config = dict(
    translate=0.12,
    loss='l1',
    block='basic',
    one_sided=False,
    batch_size=256,
    adamw_weight_decay_other_params=0.05,
)
Rows from block 2, named by matrix and row number. Rows with one number belong to one channel. Each number is 128 + 24 x the weight over its row's rms, rounded and kept within 0 to 255. All counts start at 0. Numbers have three digits each.
# convs0: first 3x3 conv (model.enc.1.0.convs.0.weight, 128x128x3x3), inputs 120-127, a 3x3 kernel for each
# convs1: second 3x3 conv (model.enc.1.0.convs.1.weight, 128x128x3x3, transposed), outputs 120-127, a 3x3 kernel for each
convs0.0:150108137129146167129123151140118115105084114125101087125102073102167147129146142089135108145200146128115146098100123132110104106122119143106131077102167091149146126158184130136145116144120113129152096070128138168134
convs1.0:113103137125107124144138162172179138166198140124131153099099134124155115109129114147124135118160121110089155144102137164123131165143147094164149114102149119122126130112111147157130114115139138114101114088159128130151
convs0.1:113108147139204122075159127163171099120226195107089170153207134081124179110119122127140140105147100117112147144154118124155146124111124132095167129110117146140101114089139129124090104124148136116138128118123123156103
convs1.1:134128126114086150107157130093128130111089115158109075140155142166119143111163162131136123129114153128137138129157125128190139127101121098146139092105136128133106117105130115060128071054086121108119076087119090149139
convs0.2:113151166152119151139079105129136127136119135137110104093127097141153068093065056133119091108108135087110157132119100126149105117109128140117126144118157144185116145138159108183133127156144132133140159107175110112154
convs1.2:088132133122148115134126111103134121123130101133160124147077136057116106114129108147110106142122115129161150135114121170092136116109113128156135127135109151128126101097114113110096106106122138152136131125083102123116
convs0.3:105117144110155124119122129146137092136089121133094090122145151137241103132156088135114125106131147117162112089070119138139104139133132075111140103130090180123105097147138101156161132122148091112157118164140122160140
convs1.3:116131155126152193106165137098112160126117145126125135099083102074162128098138107145169148099136146162180139145108099172071107179122153127094166138146140133123104115126133118139171126128127115099126110114110097131137
convs0.4:132119129132092160095151159125112123148132143147097110131116103182149088168157119125119152118132137131161125104082151119115106122168109151082150097078130109108162105084112144088091131124120129133145129091152121156137
convs1.4:120128134106119144131121077134130151119166169117173155121159113151187125146098119175150123156187122105136133161081094094094110151104141141134154176129134132120140076129132170190157114139138123140127168162134141159117
convs0.5:115098105144070047184165154125117146117101087121127103147140114125156067099136136131157136122193112087115124114114116107093096149132105129136123144130127165102123118131145126147176123137129112145106111096111170155140
convs1.5:104158170100114101098102125129101124098068112114085115179165080183153139108103145142171143112093143140107113120065140142123134121109136129116131092105118135083105173113143131083169127145136169201154119139143151119147
convs0.6:119124139092100114101105109120144125171094169111097147095140134111156130142135129116108159143137141132128120132137130133111106112124127110136134080198100099104150122134123128141133121126130096140112097156120180128138
convs1.6:111127137121136129128127103110151073103181081098137118119121145173075157112122135125144115130117131131139148119150118110149110140130105128125133130179130124130138166210143134099078147140130130101111113171201108111120
convs0.7:152132117173083124153134127101207115115211121161143117098129101078211032147167097128154129133194098135142111112144140102118123141162152134134155156181103118163133104137121136125115143152125136110137155041148150116131
convs1.7:139124113143119109140135123146098134158103158154086141139109136145110095129088125136139106106083111111141121097130129119180140118110104132152123136087116137131126140127109137128097131141148127127122155135133135131132
convs0.8:138102118129183101116151076118112145110138160127132132097118143048119192120127162110114133103126113121124131112138123137175110110132121156113127131148133144110146100102148067126177130116170129138131108175073108185097
convs1.8:156146115119123098128140111141129137119116097113102114112114161099098127112120111104115142092129120121139115117146144103122135123082122135133146154136156152146122127154143059136121133147118120114114173169125103114128
convs0.9:143125113107111161107100129102151110157143169132149134153157127174168171156194136096101148133174135125169106115113180133142115120136123170118140147097110141115162119121098162154116114083110128142131100130130128151137
convs1.9:117126155129131135139092109128124130115160133122106114105119114110100128140140145125112116104094120138077112127150107138194119103125100127106093126096127146116116095112102100084132120143086115131146153150123151135149
convs0.10:120126134154102098161117145132114128124118113123119124099152131148077144146112134120094096085092136134131145135147124124110170128106134121119124106094105111141146121151137142132108116148126094142145158112145128140152
convs1.10:115148071122149130117172170151144131122103107164092115128110105112086052091131111135082122133137108157106073109172118065096115141113115121118149104111165123150140102126154155138126125143106099147081119140133122133133
convs0.11:115152155161149150127111105177137139109123165128168122098141141137104133145124135116109125150177118106089134105083139122142109146133149106115166147054157170097132125115113152104121147085117124154144102080192157072142
convs1.11:124135136149110127120152130099101119096124114128130136150138144154130109119103151129171120120093120102100110139092101155122130119197107136112089109135089077161131147163157200119090130107123145114163126119152125153136
convs0.12:138129150146146180151118175102147121145212136153114125104107162120225160172133069118137132123126135123115123124102107147092098113109109151110145165124175097178114124089112156128101111143121135136111138129145135149140
convs1.12:164146155127127170169145114131095117149115152129116158135147130132121170121113158145112125090091156075079113125229150090161094136112085096121136102155131119161117148132140097033051137104156115108147127162147103135141
convs0.13:125124150167132069097045107122125111098101164131119142116150151121141143136158134126144099080076132119169146128161118124099078143125115126148130129164124128125121107057115123210166147110126090129140152189114116067150
convs1.13:136114128119095150116143138088145131138109134133129167111097138081087162147147154140088142113087131107116118127124138138184177116146122134117142127159126118111130136092135134129154128106146099076116143153123117155181
convs0.14:128123127113127139122151117106119117124106139102110122136131136115135097110125138107103123109119140109115133143122147155132147112152152128128149108114132090116133162127115121143137113111127124160121118130095129164131
convs1.14:137136131108066100117106113117135133154115134113131121146145152119150086114137116141108106149141110143134109125155125114142151117061118130155129106102122111130127099102158109120153130144133155145161110131159098099141
convs0.15:145115145112068139115107080143190126129108149133134105128147122100077103092098155135137109123120136119171134125100095141087105126139136096087146176151125135042126132112135120149107140111094100131139109121101127093126
convs1.15:119138114155156137118137139061088105082086092125119119122128118121114121131129110130183128137116139157150131126111167119103147085074127130103119094152177130149145166137131150141082137119089121135138116097121143155132
convs0.16:136130112151139098130125130105163146149211143153129120135157115141150153147159132122106136147135131135164166131120125147174112098171102156133158126167137139138122106137152148181105100147144120148126135119121104139156
convs1.16:151116153181160113143123126154144142156096145125112138153136152092117137123129161135116118135128129120068120096116118097175116094072106130148129134087163128173142163149158108105086132129136142133132086126137135163133
convs0.17:100121102124118124132103149123104103120107132126129145130131125108087135115094134139125134101138174090136114136084113154161142153093099115100105117132131105172146129150162118093100153127099121162158086132130142113123
convs1.17:172144118174137130131132120127150133084105115141132139186136092117131174094134150117100128116131136126101147105177114095111145115138136159125134102144127165147124149136136123194147113168119142109135160152138127115133
convs0.18:150141117128136128092151107131092093134082105125097120117109116158155109119101109149146145114119101130125107118133097122114052129136104109099150084135187151165131150111129134147039149170109110091130127129123125131111
convs1.18:102098134090105140094142099132125150177131175149119149128114140073139137108132095182152137140146136146141104109100103089046102159130110116109140137114131118097114142132124117089115115119121142140118133197143135142151
convs0.19:115123126113111100101152151138141121120146141123122159136105140122078129139148111128154121104176135129148102136127133129142103123124134144122129135109159132090126140139122179090086158103151120131129133074180194048152
convs1.19:129140123121160127156145130090136131104123118106122128124153150124138139140096135131095114129110120108124125113127105102138131110145149130125146114154149134109116156172141105166135122146143141140122142120139121138130
convs0.20:155151068162106011132099090100128115147118069156143099132115112165114093168138152151113144156162150136093167110173134121173139148131111105129114126103117112115110119126102121152210129138181110137104099157118121136112
convs1.20:121130094103085034124116149134142122138109088150109148168116119141131112148115120111120122091102106105104116131130097156103135124130115116099136115117150115114129132139122161166093113104079121098107115109116122149153
convs0.21:137137110094191171129114122139129091160108110121110118138110138070236096096162097123136126114103146118118094120119127108142109133182113132086131123100144160158126123140120055144167123112135122135135129138125193115122
convs1.21:128124114135091164139130127156113135163123108142139140064089154098153150144113146136128131137146145149147118141071171151086115165190126102107135134136109120135150095116084143114103139135135147108138107150152123116158
convs0.22:123164075139184123128167120160113128152138107151137152091168131064169115104138115137117079117192154129110079126140153125146134119112125097144129118115148164150159139124145115106149160111167145141123153154106116174134
convs1.22:100106105133110172114139149095130122140142133137146114110145114193171156125113146107125138150081142126128143106116148133117172115123181122156139130107151110116149106124103126135161138126130133110119133135155115120177
convs0.23:126128133078158102136153120090116118152166135104156129142113120115114139143061158136098116110104105125115141111097124140155150109154132118147102137172134150096109131127149130129127117076133145132127128120121124135092
convs1.23:072135109112165115109098094092156138101173112092159104154121126092106154151133095121121140110160133149164123142184143080207122084044112092127130117116141106151128142131119117111105120087116150121142119140148119103134
convs0.24:112105120129138073095160149116108163112064137140126144136129102183114085136124126111127131126102168145102139115116141130133116137144126137107140089109122158144133131125128181189140092126123134143137141086097135132158
convs1.24:128108130136080086105157098130150117147138132135117125092096124000072082108154120139116111141113073123085099101124140147159096160134111115131122114154140096095139088110140124103106118153113110110101124141103121157120
convs0.25:131161104109063000083106078129104119121070056127109106140065102186075063163127136125151111145093147150110110124134131118119163130152165112123152087170130123145131121111149124156205147142170124114153105115096125132130
convs1.25:134136103127097034133155130119128121093089074121162115147167096127136103142132122148125131166129143140148146150150154172132153144178115154127147155172193125117132114104110134110124107113116120126122103118158112102123
convs0.26:126108143091100092125135135172096139154195157142120112129140118099081099095089095146130152113067099129105139091137114149165144141112121113121148139137194120131137157127140147193151114108130130149138119173097097156117
convs1.26:125089120161118108126140108122112131100105118108145129143140139141094157165136148140115123117095154138130116112166165105216178061031130120141135112133162141157132138114126079055145096080112114096112132145142143136115
convs0.27:113152137126161157100118167123133118130169095170135120126082122083139124093150095117112097131103131108114109114082089101085094115103118085115155097107179130170136093128164102115101124127147174141120108163179134160143
convs1.27:101109104092060120159140136154094121147081119127113101117113135084092118123138113126160105155131115113119153112116143129172202165171139115141152147146131125141125104097127103109139135116133094104122156136128116171167
convs0.28:128144125101087108119124141114075119128183116124114136132196127135167177140142164128165143149121126142154161126132116112102165134121145127127159133144119151168145109107141094130133114137204129130132114107122103145111
convs1.28:105109172117102084146117129131142115150102100139157100108092141108071130139104134132122121145123146121117123147102145103138134119135142160136170133178135181135106115121109120082168101114102153129158137152114143115116
convs0.29:125137088117131115109126105128115109137136124130143109128102116143151121120138136110084117166222162116135107149133143113079139105106130138111108140105122137148142131139158167125177125091122123161153093040133169154171
convs1.29:149137123135152130118160161136171109120162135126124168167145150172155118123131109104143131115161129098130114112113098100165131088138121150126121136105135123117129128130107131146128133104138159176178102104124118125114
convs0.30:089155152119146122176148131134109130131096106116106129084188147100127160104136138086158124098158140064148138134127091116140124126130125133135124181113095138123113087131178072082141099118107112092095121096125139117138
convs1.30:128065125096057119092091135126150086113131092118106105105149152129100126117100093123138139155161086153167108123125136146113138188148149132117110127134136135143079124084118118093137166103109166140152133129121135124128
convs0.31:179103133154167166113142143131084104115102117126136117134106125136162137112149124152154157139134143115157135143088107116131125112175164117158154110126101136122130139121133137160104136132124150143089113130130136122134
convs1.31:124116162115097121139133145123111139150125125155111146151116127115116122164146122120136130135073144144078143136141112104092131071094135143110137143094136130151120129138150168189139134152141094129118127119115079094131
convs0.32:134096114125142235128138139140139133125128174137149113143129141132000177128104111145095112088104097147101102129119140115140174114102130141120120139126154138120132135116105140084040135122137127133136119133212137099131
convs1.32:121140142145141147136129125118155116121130149081107115164124121108117139105108134126132131170128135136113138144164147080083123127093128131131120109116120097135135113122119069080131128131120111120145114119161114127116
convs0.33:140150149142120135133082155138115114115114124161094148132124145108165158136099117158145107117104112109157153124129099121126125126120108146158148155112148150153172138144124149164110144124152118067146160180121151110119
convs1.33:120142131142136178120161090094155129130104151101123105113187132139141092115109096103098142088164126138111099151092130133098092165151147109134121150130124159152125154118101114134136141119131116138169129157112150143091
convs0.34:137125070127093156105118126135110165107126115139149130145151094134174132114150169121119128123118101102166137139212081137095180131158116111148118121109131101162172119161115125145105111122133138109111120130140124162100
convs1.34:153138129159147175157103147103115125142131126085119092072054094090137134111151149152106116128083122123135135141126173087176181129094113108136144123103119106134121090130120143141131101143126146116115146107104103118154
convs0.35:160140111157198100108125132117157130166164144122118142101142086104115116134146142182120113154130106125165118121169132105101125107114108133111107140105098164159124120086117141117105123120143126150168136074122140138110
convs1.35:114113136168089104121128116118089095175142132136126121132141137167126153136140161124121141107115074141174105148111118150177183133139152133135102122092142163153148129111126169139154119071102114128138125100165128133122
convs0.36:123157176151134105124188134116113138128110107109105104065110127125121133146156150100105125098106140137140134095084088115103048126105095151126134144119108136094112109140128133174147117130142123132152159130106092094131
convs1.36:116109119128087111156116132111161116150111143132146122143109136078102151105114102155124125135118127156141137133090122145098106189112136151141133144176129132145130132133098122119119140153144128130122113168144121166101
convs0.37:135135117134130167122100136148103100176118124121142112119096146164082144139103121139131101139157101118109111134149142139137158135158123111158120123150117121131141134078116211092101131133111122130167131035207167108120
convs1.37:107145112104156088105147096132136095134106121122133149121160136165149121148104137133121103131133100105082112135107124151129118139107111134128118123102166131131119131169153132145091132156139131083152137130178136180161
convs0.38:130133135101074122108166157105133126132156106118137135146160142135072162136070126130124133119163129146174144141134131150123127139107096110126137130195151143109102089133139105084064166169162112141122134103121166142113
convs1.38:124090103158158125134100120140132150143115127115116127100083112052085177140102125117137115105102111093118118148140124107087141135129126138130148146133145133153141100132106164172102132117133123158133190200117126102089
convs0.39:144107117169079097129141142113124162114093113121092121151133132129072131160152093115086114113129102131116126108098114137128117138135115092131147174116119160133073112135130131134154143112150141136162124125182117161121
convs1.39:140154138153154170130136135107120135160147136114170127142082110154133116179175110108132134139154127129133132151160145116169160130096119133111142128110141123127122122132134131137128139155154130096121126110102136129108
convs0.40:072118123047199166100167092145126112140137099129107115161143053167191111137133119136131141144147145135137150131125121153117144144135153108089133064120142112146094129124172122157130113163117146127144108131110128123118
convs1.40:164047112085071127102157181125128130141151150098134112120161146124101121112153138125110124151127106132122108135074139151160151147140133144127174138137129121087147140114161146107166125108157135107111156153125137134108
convs0.41:129130096108070126109149115141113114137077150137136121134152148154067075122092152119115129134107108129117127117159145135087164126129137106095114082184116125102126151144154118030148150143108133140133099094163127109138
convs1.41:135093114138101131145153146104156124121149139120182126106122129067091151119109117125113136113047124113111137124171093143255162077116124113124134177125122160128144145141109084141112148138124117138115158166155120119144
convs0.42:158130110129113150099141155112146132117166148140109164115068081118104133116115096120119155142083167130153117103110128142156078138142126164164126130100130130158130125166127129170112119075141184086142138212104105171131
convs1.42:104086157155119103142142105129142136158124125099116112117134136130108121135098165133078123118116111135148120129161156126180156118109134133127119115121141124145144105108153138116155149126114168155112118116116156157134
convs0.43:168127096135134137105176216123140163170125146142171137137078135135113139139201147109147157131146124131137135140193129109149111125133118137133123121099156133155151163183146134135121100116109120143153133135114151139131
convs1.43:153107132144162140137148158121107109102107113098121122174103107133101138117151129155144143167127142146128136132194129109177098132200145099154134118103078145097090141120072117108100122128110139142147149105110096091131
convs0.44:132105146130136091113099111144143128148078156107170139135136115143116080147183136117121124129131139135103117147145127101211163104105142107116145082113126125114141104136147149216153111120075109152144096143164104154173
convs1.44:118103136132159121138130125137096153106139100117149089149100114138127125143164156123076109150083108155079107111207119133240182139081140098114144144125178119123129159100118094120129120116133085101104088139093127138126
convs0.45:157162122151111139103063119144127093138219155108150157122133147139144113100103164129149105127165114129109137129082121111138099130133136123145123137127124125102151098150124125126121114114107133127130160081146120137133
convs1.45:127162134134150101113130101128113146159110153162147122139128127124143137111154107146140145147108107153126112126125107137116153175137103143116135138090110127134153096090092102138106120116101138121143124095076101108153
convs0.46:147095137080202129134118114135117123123132088128108135164084123129035177130145143125145122161129110148116140123134125131145103131124120127157124131104131138117116140127091120072169119124146166075149054206106122135127
convs1.46:130118111137130152155119111140136132143126130121146115144149113148120158121120125118130120150189120103130134142126134147109134137139134103149124149140116138128149144137145137152117156111131129147166201129113128117122
convs0.47:114103131109073125143101148101108133159103127139125131134105119135129144093131133100134148085112135100115151103124058158101024156115118150113138124089118123118152125132112211129088155159066123109120131139147116150161
convs1.47:097106108082083048104131133152143130144160126124105118107110155093148093120121139106139124113157144126168143192130152134002128071116131118134149110106110139153154121115149114031094116102110124126121135097125124110101
convs0.48:118149148112172103116144118153110124113179137137138115096125178105156129103132104152124123119143143129146112094122125126106086129136134107122127141149139140140135140146108138151124137106110118103100161130142156108137
convs1.48:121125140135069152125109170118124104117125158154154145100082119142112171115126113135127125091157162120156105111145105138154114155172169115136100110126113144164144150154151168141140101102116139109117077129158108181146
convs0.49:133142109121156182102124071093213125131151134150157117150132155170160149140145105126161123141125139102129111111106129118188124138144116136130155112147167134157138110107156138140101152166161129098122085148115165142116
convs1.49:138091079152149156150073117153120140122118120215091201115127136124090127142133126106128129126142105144076129136108123125109111151118120131145122131099136101154122144148119133116130130144153141170124140121130143128131
convs0.50:088139122140111110146119136157204122113171113107085114075121110093110129143131145097102149132108131128146121133153103131082123109101099127165117129151134099092124137113170121120093087082123090134124177116126116137149
convs1.50:105141152122146159114131152095125150113087111153099111117126091142128165104111153129149142144112160150124126125131077115195133131196139140131098124095117115074086184184151157186169144094146137137144129124121130129111
convs0.51:124119154107097161151126136115125144131083111158128113155105099111162141101152119125148109148141166119106119108101111155148093112121142128119158148116123140139113121107085112132115119111122090129131132134095147103136
convs1.51:117096115117085140155124136165120087141107141162120121111074117143101116113156111135112144135143117121147132119130176162055111181160133159165120122146128139115109129122125124106112130110109146158156144137147125167105
convs0.52:127110127129166142128132116106115130153116137123119141098099127137112126147140133145179175117092131115069107134118141099110133136126126112138130161119150128109116102113117142087103136120137128123076130175177167130111
convs1.52:134122144123130151134160131142148118139129121132146143129127123117120120101134108118141117114083114106052102136081117114137143141136115164133142131131145122135140101131108164171141157124156112109101102154154133148142
convs0.53:144130098105094150149113084130157128097083082137104138089126143124127119134130103136159147156103095116147139104118149113127158113116090129118106104134087125129103132111116147159150151127128155117131154162167098097104
convs1.53:144182129125132128133155138156139124145123115121110121135122138110151126111153151104140110160105116106116141186132078092134149166073109125136131119119123158134130106135110108137127121140155138139103106164163097145145
convs0.54:177129103179068033134096072107128124124110148139108108169101124182073141147118184139105164147111121180123122119104109060073075124133104138082119115041146104079125142108151182162147101119151144186092115157142124155105
convs1.54:140075084113000000119087097148144135165139125123133107132104120143149141139126099130119117133128134124149168126120115097096117156114134153119145132083148116117144100074130141091147134122135134126141126119162126099113
convs0.55:094116106116159165159149138127145123126128121125111103138156131157146146146126112120128142116125138149106105117085121121112112128114085138133166153108130135149116145134093129137095101136122136142141111131096129095152
convs1.55:104138117095120167150175132110151145097147149156152120076110147042102138133153162113136121092115117106121131141112097137098160095126120149153136125130104121111109134109127097147148114127160103098107089094099100121125
convs0.56:133120089081127117100087125149125156123107142120111162142120126145151139103178111137150115132181120100139139119107099126106105121118132128157193210096132135143174120074112132098118094141123092125094106140129117153078
convs1.56:126166169178147154140133163116126167109088132125105116127147151088102125098099125151164145159145155114114118128136136129159121124137127117147129164139123129152098124136166118119167157155122176194155148094138158125136
convs0.57:121118137121120144134128132129110129120139092126140115158131111201063097130107136135111129130083151147145127123120123126125146115110125127111163113205102123118119129133111176132057127134126127127149126172069113175136
convs1.57:132126138096086185122149129131142154115135123118126126120121126075068184090139127116131128127119146131129136139132120136124114140138135100132119143126095133142126126092133114019113125088159128119128099090133132104148
convs0.58:153114123111132144152123160129126147144153120122133122182159100123085133138115144124102097105121115138109151133182164093134132152142134160131132136148112122111129110130115134136112105124115153145118135117101106124114
convs1.58:133118139170146048124120078114102155105122107127142148131116164099080127127084101138108179131123151150170118084126113136158124097074136154143122132100163116089133162159145149153091121101074116078116131138167170166126
convs0.59:123147128119103118106148125117119144122144134126120120122157109138113158129131107155155099193034198086181113129114105123163135128117149138132153143138135157111119102137136128083122171136114153078133078250092162080165
convs1.59:143137122134148127135112112133149124151117112139149123184183151182154127130098145155111134115183108134161149125150122175131128155164151147116142151139154130150158152107121150142130149114140116104077125118106114168123
convs0.60:103087116122108100136081128147124135103110125110059137168127118196112167169148107125106106130114147118154108155140088130099143136135134123120161139122138113091108109147122136094047127100124118097125156168164130135147
convs1.60:137152145176141138144119091122182123134147095168135134174149109171113137153153103104110150082119109131105090118064140132136163101127137131151120141142140124090119117166138133160122145122134140125134121146136144155118
convs0.61:139087122176123140127143130147104131106123120156145110121175142154014186108131122086134093109096164106151134140150164148097144140147130108128125140171141129123115128117161123141117144145112124150129160120155113123113
convs1.61:155166157096130111144136133129146101107094155138108130145144149159181148097113173132163126117111150152100144102148123119125099130080113114121119103088132130145110129137127143145163114098130126130095147140136148117157
convs0.62:122132143131123094123068064117143121145107130110092117104161131110133105127117149106079106090068116133111137117169141129230157128120130114112135129114148137109141116143115120143119132106118111123151093133131128130135
convs1.62:088100093091120090092113119135143148105133130112111117139133123135135116120128117089069151115096173141139132162147126115167112127136100132132098125097136142101130132136143158150128146115130108156147116109113107145110
convs0.63:129131126162115142137100118128121117132119168136134141112145139097104129111118123140128134121189119132132098121105115156126150142128121146119132128106112131138105119112131150158128153125171143177146062006072129102124
convs1.63:150140132137141100099106155152128146126105120143133121134098140148124090093098146166117167158183166124120132120136118126152109157126124131152125169135138150133073104133122119113135094140127140153199094070125096128129
convs0.64:138096143087055186107080137154149125133103085134111115133098092140180185103137139121106123177181148131132137127127127137114082155132116130140117122102115146132107141154159183193188097136145109083129165101103140150144
convs1.64:106137151090077162098097151137152089134140138134103097151133114098125131131158123142154120182128107126149143121143140160126127126138139105110121111169134128124119141106135099066131150094101093117116124180135126135108
convs0.65:102116152066110102084077069149141126147126169139114130133164092097109109118073139097103139119149118135100147096126171135168130142138133149136178142089139135092123082134160084109146121115117099119094126135085129157129
convs1.65:097128144099091115155133111110139085100123057092102119100123112102086124102156124110139168101142149141108115135118113169147134116107119141098114141124132147095125138126139113101126108138129119085121120114138140097127
convs0.66:124103111117099150125120133132108147148148157110135134119164120104111111153138133108150122162151129157123133108147118159165125146131145088094120093113119154136132115130158120130144119133104112114108124143120159134120
convs1.66:135136123129124135122141077090120151118125119164166089099105131101126152110109087099120131133118169141153162108141110124177134075096141107147122112137127097132152112121116103116193068107159118117107127119118101104125
convs0.67:115148142144110123134121091135156145131172165159154133113131071143156099132188136124133127120133139116139093112119145163157129125156136139107158106164149126155133136119091125137141156104164096091097146167117126138146
convs1.67:135129135110098105128138142142153143109104134161118104128119132115155122101159137117126139122107151118118090139102106138016156129085105090131075122130118116116091112075133153119118117128145171157148166137133168108154
convs0.68:126076139130103146117116088128127129118131119118128117126126162139094196116129151112128149093127112125152142144158095091110111159114134115109120165067138090106154139150108136214138155146145123126127128127146104116106
convs1.68:120105124111086110133152155122131143124138127110131081095136145107138162138172164111090133097126116121160146135126105069105112125076129109101132089079111109124134122104145142078141136139118118143137134183184175114124
convs0.69:122139165149161123170088108108116114098120147086115150178170141139079140109113126074094127118079137105106077114142145092139159124092080105089117143154122171133129141107091104118127142170169142168164167106090125149113
convs1.69:122121126114120100124174127128089096130070121190156130117123123142090106153124113146124133152113154143110156120157133057094117135121126161149174145123133139140113129155103167199143119194147144164170127147093113123138
convs0.70:156144138160076127131065123120130113116098120115135129117117143154131140131148178152143146135106154109101121127132082108067083119141120139123122114046104113093138139110135157153111119136114203135134131150127117108142
convs1.70:141162159140166102128144106134122129165165121136111113105128123073111155152091114135108112106084103145117084126120099131085117138114102132133108134102116121160163128124134137222141095122124123146135160141124108135097
convs0.71:130129127138166160105112137093148088121192109132140143128150099151151118106135133112137094148075119156155185120162114141088146119112140155084106142153134113110134168099134164119127123088136136132138125135111128133142
convs1.71:118182151119147169152096138078134087141112129139099129129095140192097119168053124094113128124118131128103111127139123094117124132106095127118116132129085146088111145124114150153147166179102148171140121113123129157113
convs0.72:117115095112178123127112147130134149140156139140110118164095124152172180110179158126154101155100159125117116152145131135132191112157138126136122126140126115185126146107141143129130124179079139107101128147119134151155
convs1.72:126129159164148128107139152132118142122138147081100096113171139154178154146120119127128117131115150132141130148114131091118104113119135123113102093110124120140164138138151099056055148102090124152131097126140101119125
convs0.73:131103158174093111122106106106146126099255117130157118123104142136123132156139165126106092151083128095118112145126101121088200126166163109158114119154123147116155130120175115095163114145142099098124107139166140128104
convs1.73:136104137160117122152139142138113112157094136112097125130127137133140155133122125123107156126067106096114112186142105122215136134098132121115139108130088101146146140123146160143136124143135124121098146158117140148114
convs0.74:154114152155145245132116180077169164110242243112121108154093135118179213131144142118120124141091105118127132110108116100116126119131136113097135084132159099129121125119112144121081118135151141115115142133130133146145
convs1.74:117106128113062172136120155152122129186066145128085149124134091073063126097091086137148125142147175130150135111111120132125136116137152114126085087127070141140111154121160104000081138111150144122144137137108127122121
convs0.75:118114134124102105161134114138180127172140127100129124176176147129166139135130135117097107129102097132156165127151119166221136140133130111073128142119145101129114128104122140155146120135111144121142098147124120130144
convs1.75:134110096166103096121113141096125142127139083149154141185132109122181117129152152119100102103072109114153142114098092152085178111100153114130133130141150126121140140122105138142105125149164101080095159125098134143139
convs0.76:138136139131162121145137145142161132118150113143132116095143114134092149137103133134083124135067168085119131134147106111193095152122134135113133121119117123101116098120129124111140125133139139164091061255087091141139
convs1.76:102149134118148143117131145117115130149085131128144111082158138118106117140109109126148098110137097131121136111120130143132130125108118120114101101112118109131121138146146139167165112131155147123137186153140122172165
convs0.77:144187118103096136103099110118121092131108108125116096103094148123149123148170135102147130133130107173157137133168135118117096113102122148153112113114104105121112154117126134150143113165148111114110101127156113116138
convs1.77:121141114152132089142150127149157124137127135147138148102110125176178143137138141119115132098114139116081122135118127128107120129105119128117122130118143148122105117151165155154145137153141115111111159161125118113123
convs0.78:127118141146106125142095127106157104150148125129093138126123105162129131119160122079103137149177167114104116158169130120143143160149142143149139150153128187140118156157109143120100145111129154130152135082106171178128
convs1.78:103147160101142112112130124127129116106104146089114110154175124096101149125146114148098092126094090113140091111147141075160111122064099180121127159130143181150137085122095109133146151099124131123129108131120111141124
convs0.79:138129124137057158133137150143140123126121116132113119139163110133114085119146116134130126155126093127147139104117125141104194148131143153126138156110084139173087123165122168109159117123125116098110142091140131097162
convs1.79:134143126142126050165113111132108114122095109137146138118124122143112097126114112109115138106122124111131134127103176138188132096131124138150138140198136180157132125127105125144101139122111134120118135178107131108104
convs0.80:132105125132172106118086120137110148115099157150134079129134125112128136117141156102085098166226154126082113130102109142199157156138136093126121151109110122175121133127140122172149119078106124151144134098098142178142
convs1.80:136112114164148136153142113123126081110139069126165126146134123139140163113167119133133152107075124103133133134222144112186126121105137112119140114117157144137152144144109106061100148121124145178150155117127126140137
convs0.81:115151119102072146125128123163168134165228172151138123115109113104093154097158132113146120100141100149098122117144135125150125127151123102128139170122128149101144104144129104136114129123150143174143144091109148122135
convs1.81:165119101137114157132116136133139127107088149129099119104140163141085163132129152123122123142146062151146115146145115110152118134130146091090095123137157116158127131081109164098093148124133109093135139128085121131120
convs0.82:141092118138133123122089140129108123110166129135152114106081110120101132104131141128127140118117125151165149151123109107181158109131116123092142146112127113108149153110101120169134150119097152103126086089137119113160
convs1.82:105102119130111152131130143172138126167151137143148132163152118196121078139089122118130106133127121135130146169166150119219160092079112135113097091136166117169122129141119124081139102134133076118095111139126149165100
convs0.83:127138116152101109112121138144127110159204165136132140106113128151170094124142153144150151086144103107122111119138122155168124107112137133148159176135128147106127125123092130104139157141123118117164107101165144119139
convs1.83:129149087151138084138139131145158101115149140126103123167119116170151114128137139140132106118122123150127098131139136122144185107109097116130130134144119099143125116122144147125090144135152136066111115136130103154161
convs0.84:129071149164093128149096107130123121105125124105123125137126153112105182096117142132166127160129138108145106111108080155073127136101126147114110127108120123088114117095082153138132145102105155134154125148145125125184
convs1.84:136134120147135121133147140090102117146147111172132101092126124112159090139172148116145105117160115145192133102089107119113074096094142183120126111117122142115170104146130129119149096109138118156121108137112133140095
convs0.85:113128098160090087126092114138159132126115128115102107160160112161173115117086128131142143115108149144151139134112124103154121131134160104108141111114153118151162140164144175125121099116118125153120182081137130141201
convs1.85:159185111152185058169131127127158129152115123157137105062130104131116104080104104111131134134167139120140128112151114120109088123153149141106162155163172138167127117156138128136110128122143109103085103161103102114127
convs0.86:077122147086112166110154227142126125142151142149182108122137144111134173106176126107123150097129091115117111142136136136112159142112146086143153139128165108152131115144127133123122122097138106148126145124150120095120
convs1.86:095137127126143091080119139126142128092118111076126162098141130091085130122112097110118131099130113128124099131125124078179095122137133143127081137119134142126129123158120069115126099157141131152109155138141133121119
convs0.87:124158132105140158109139151129090048105139099115085116131118113135118126142154109136152106117140121118133123121094147114091072125162102128119084102106090118123103146125148143137152121105109122138179132148139111159137
convs1.87:115140133151184105148157098118137131127135107145116132135134122089168145131122107118127145117161116139135104133088150216185093142189129115130116144157113123127111133118140147171175172138149121098101131138155156139124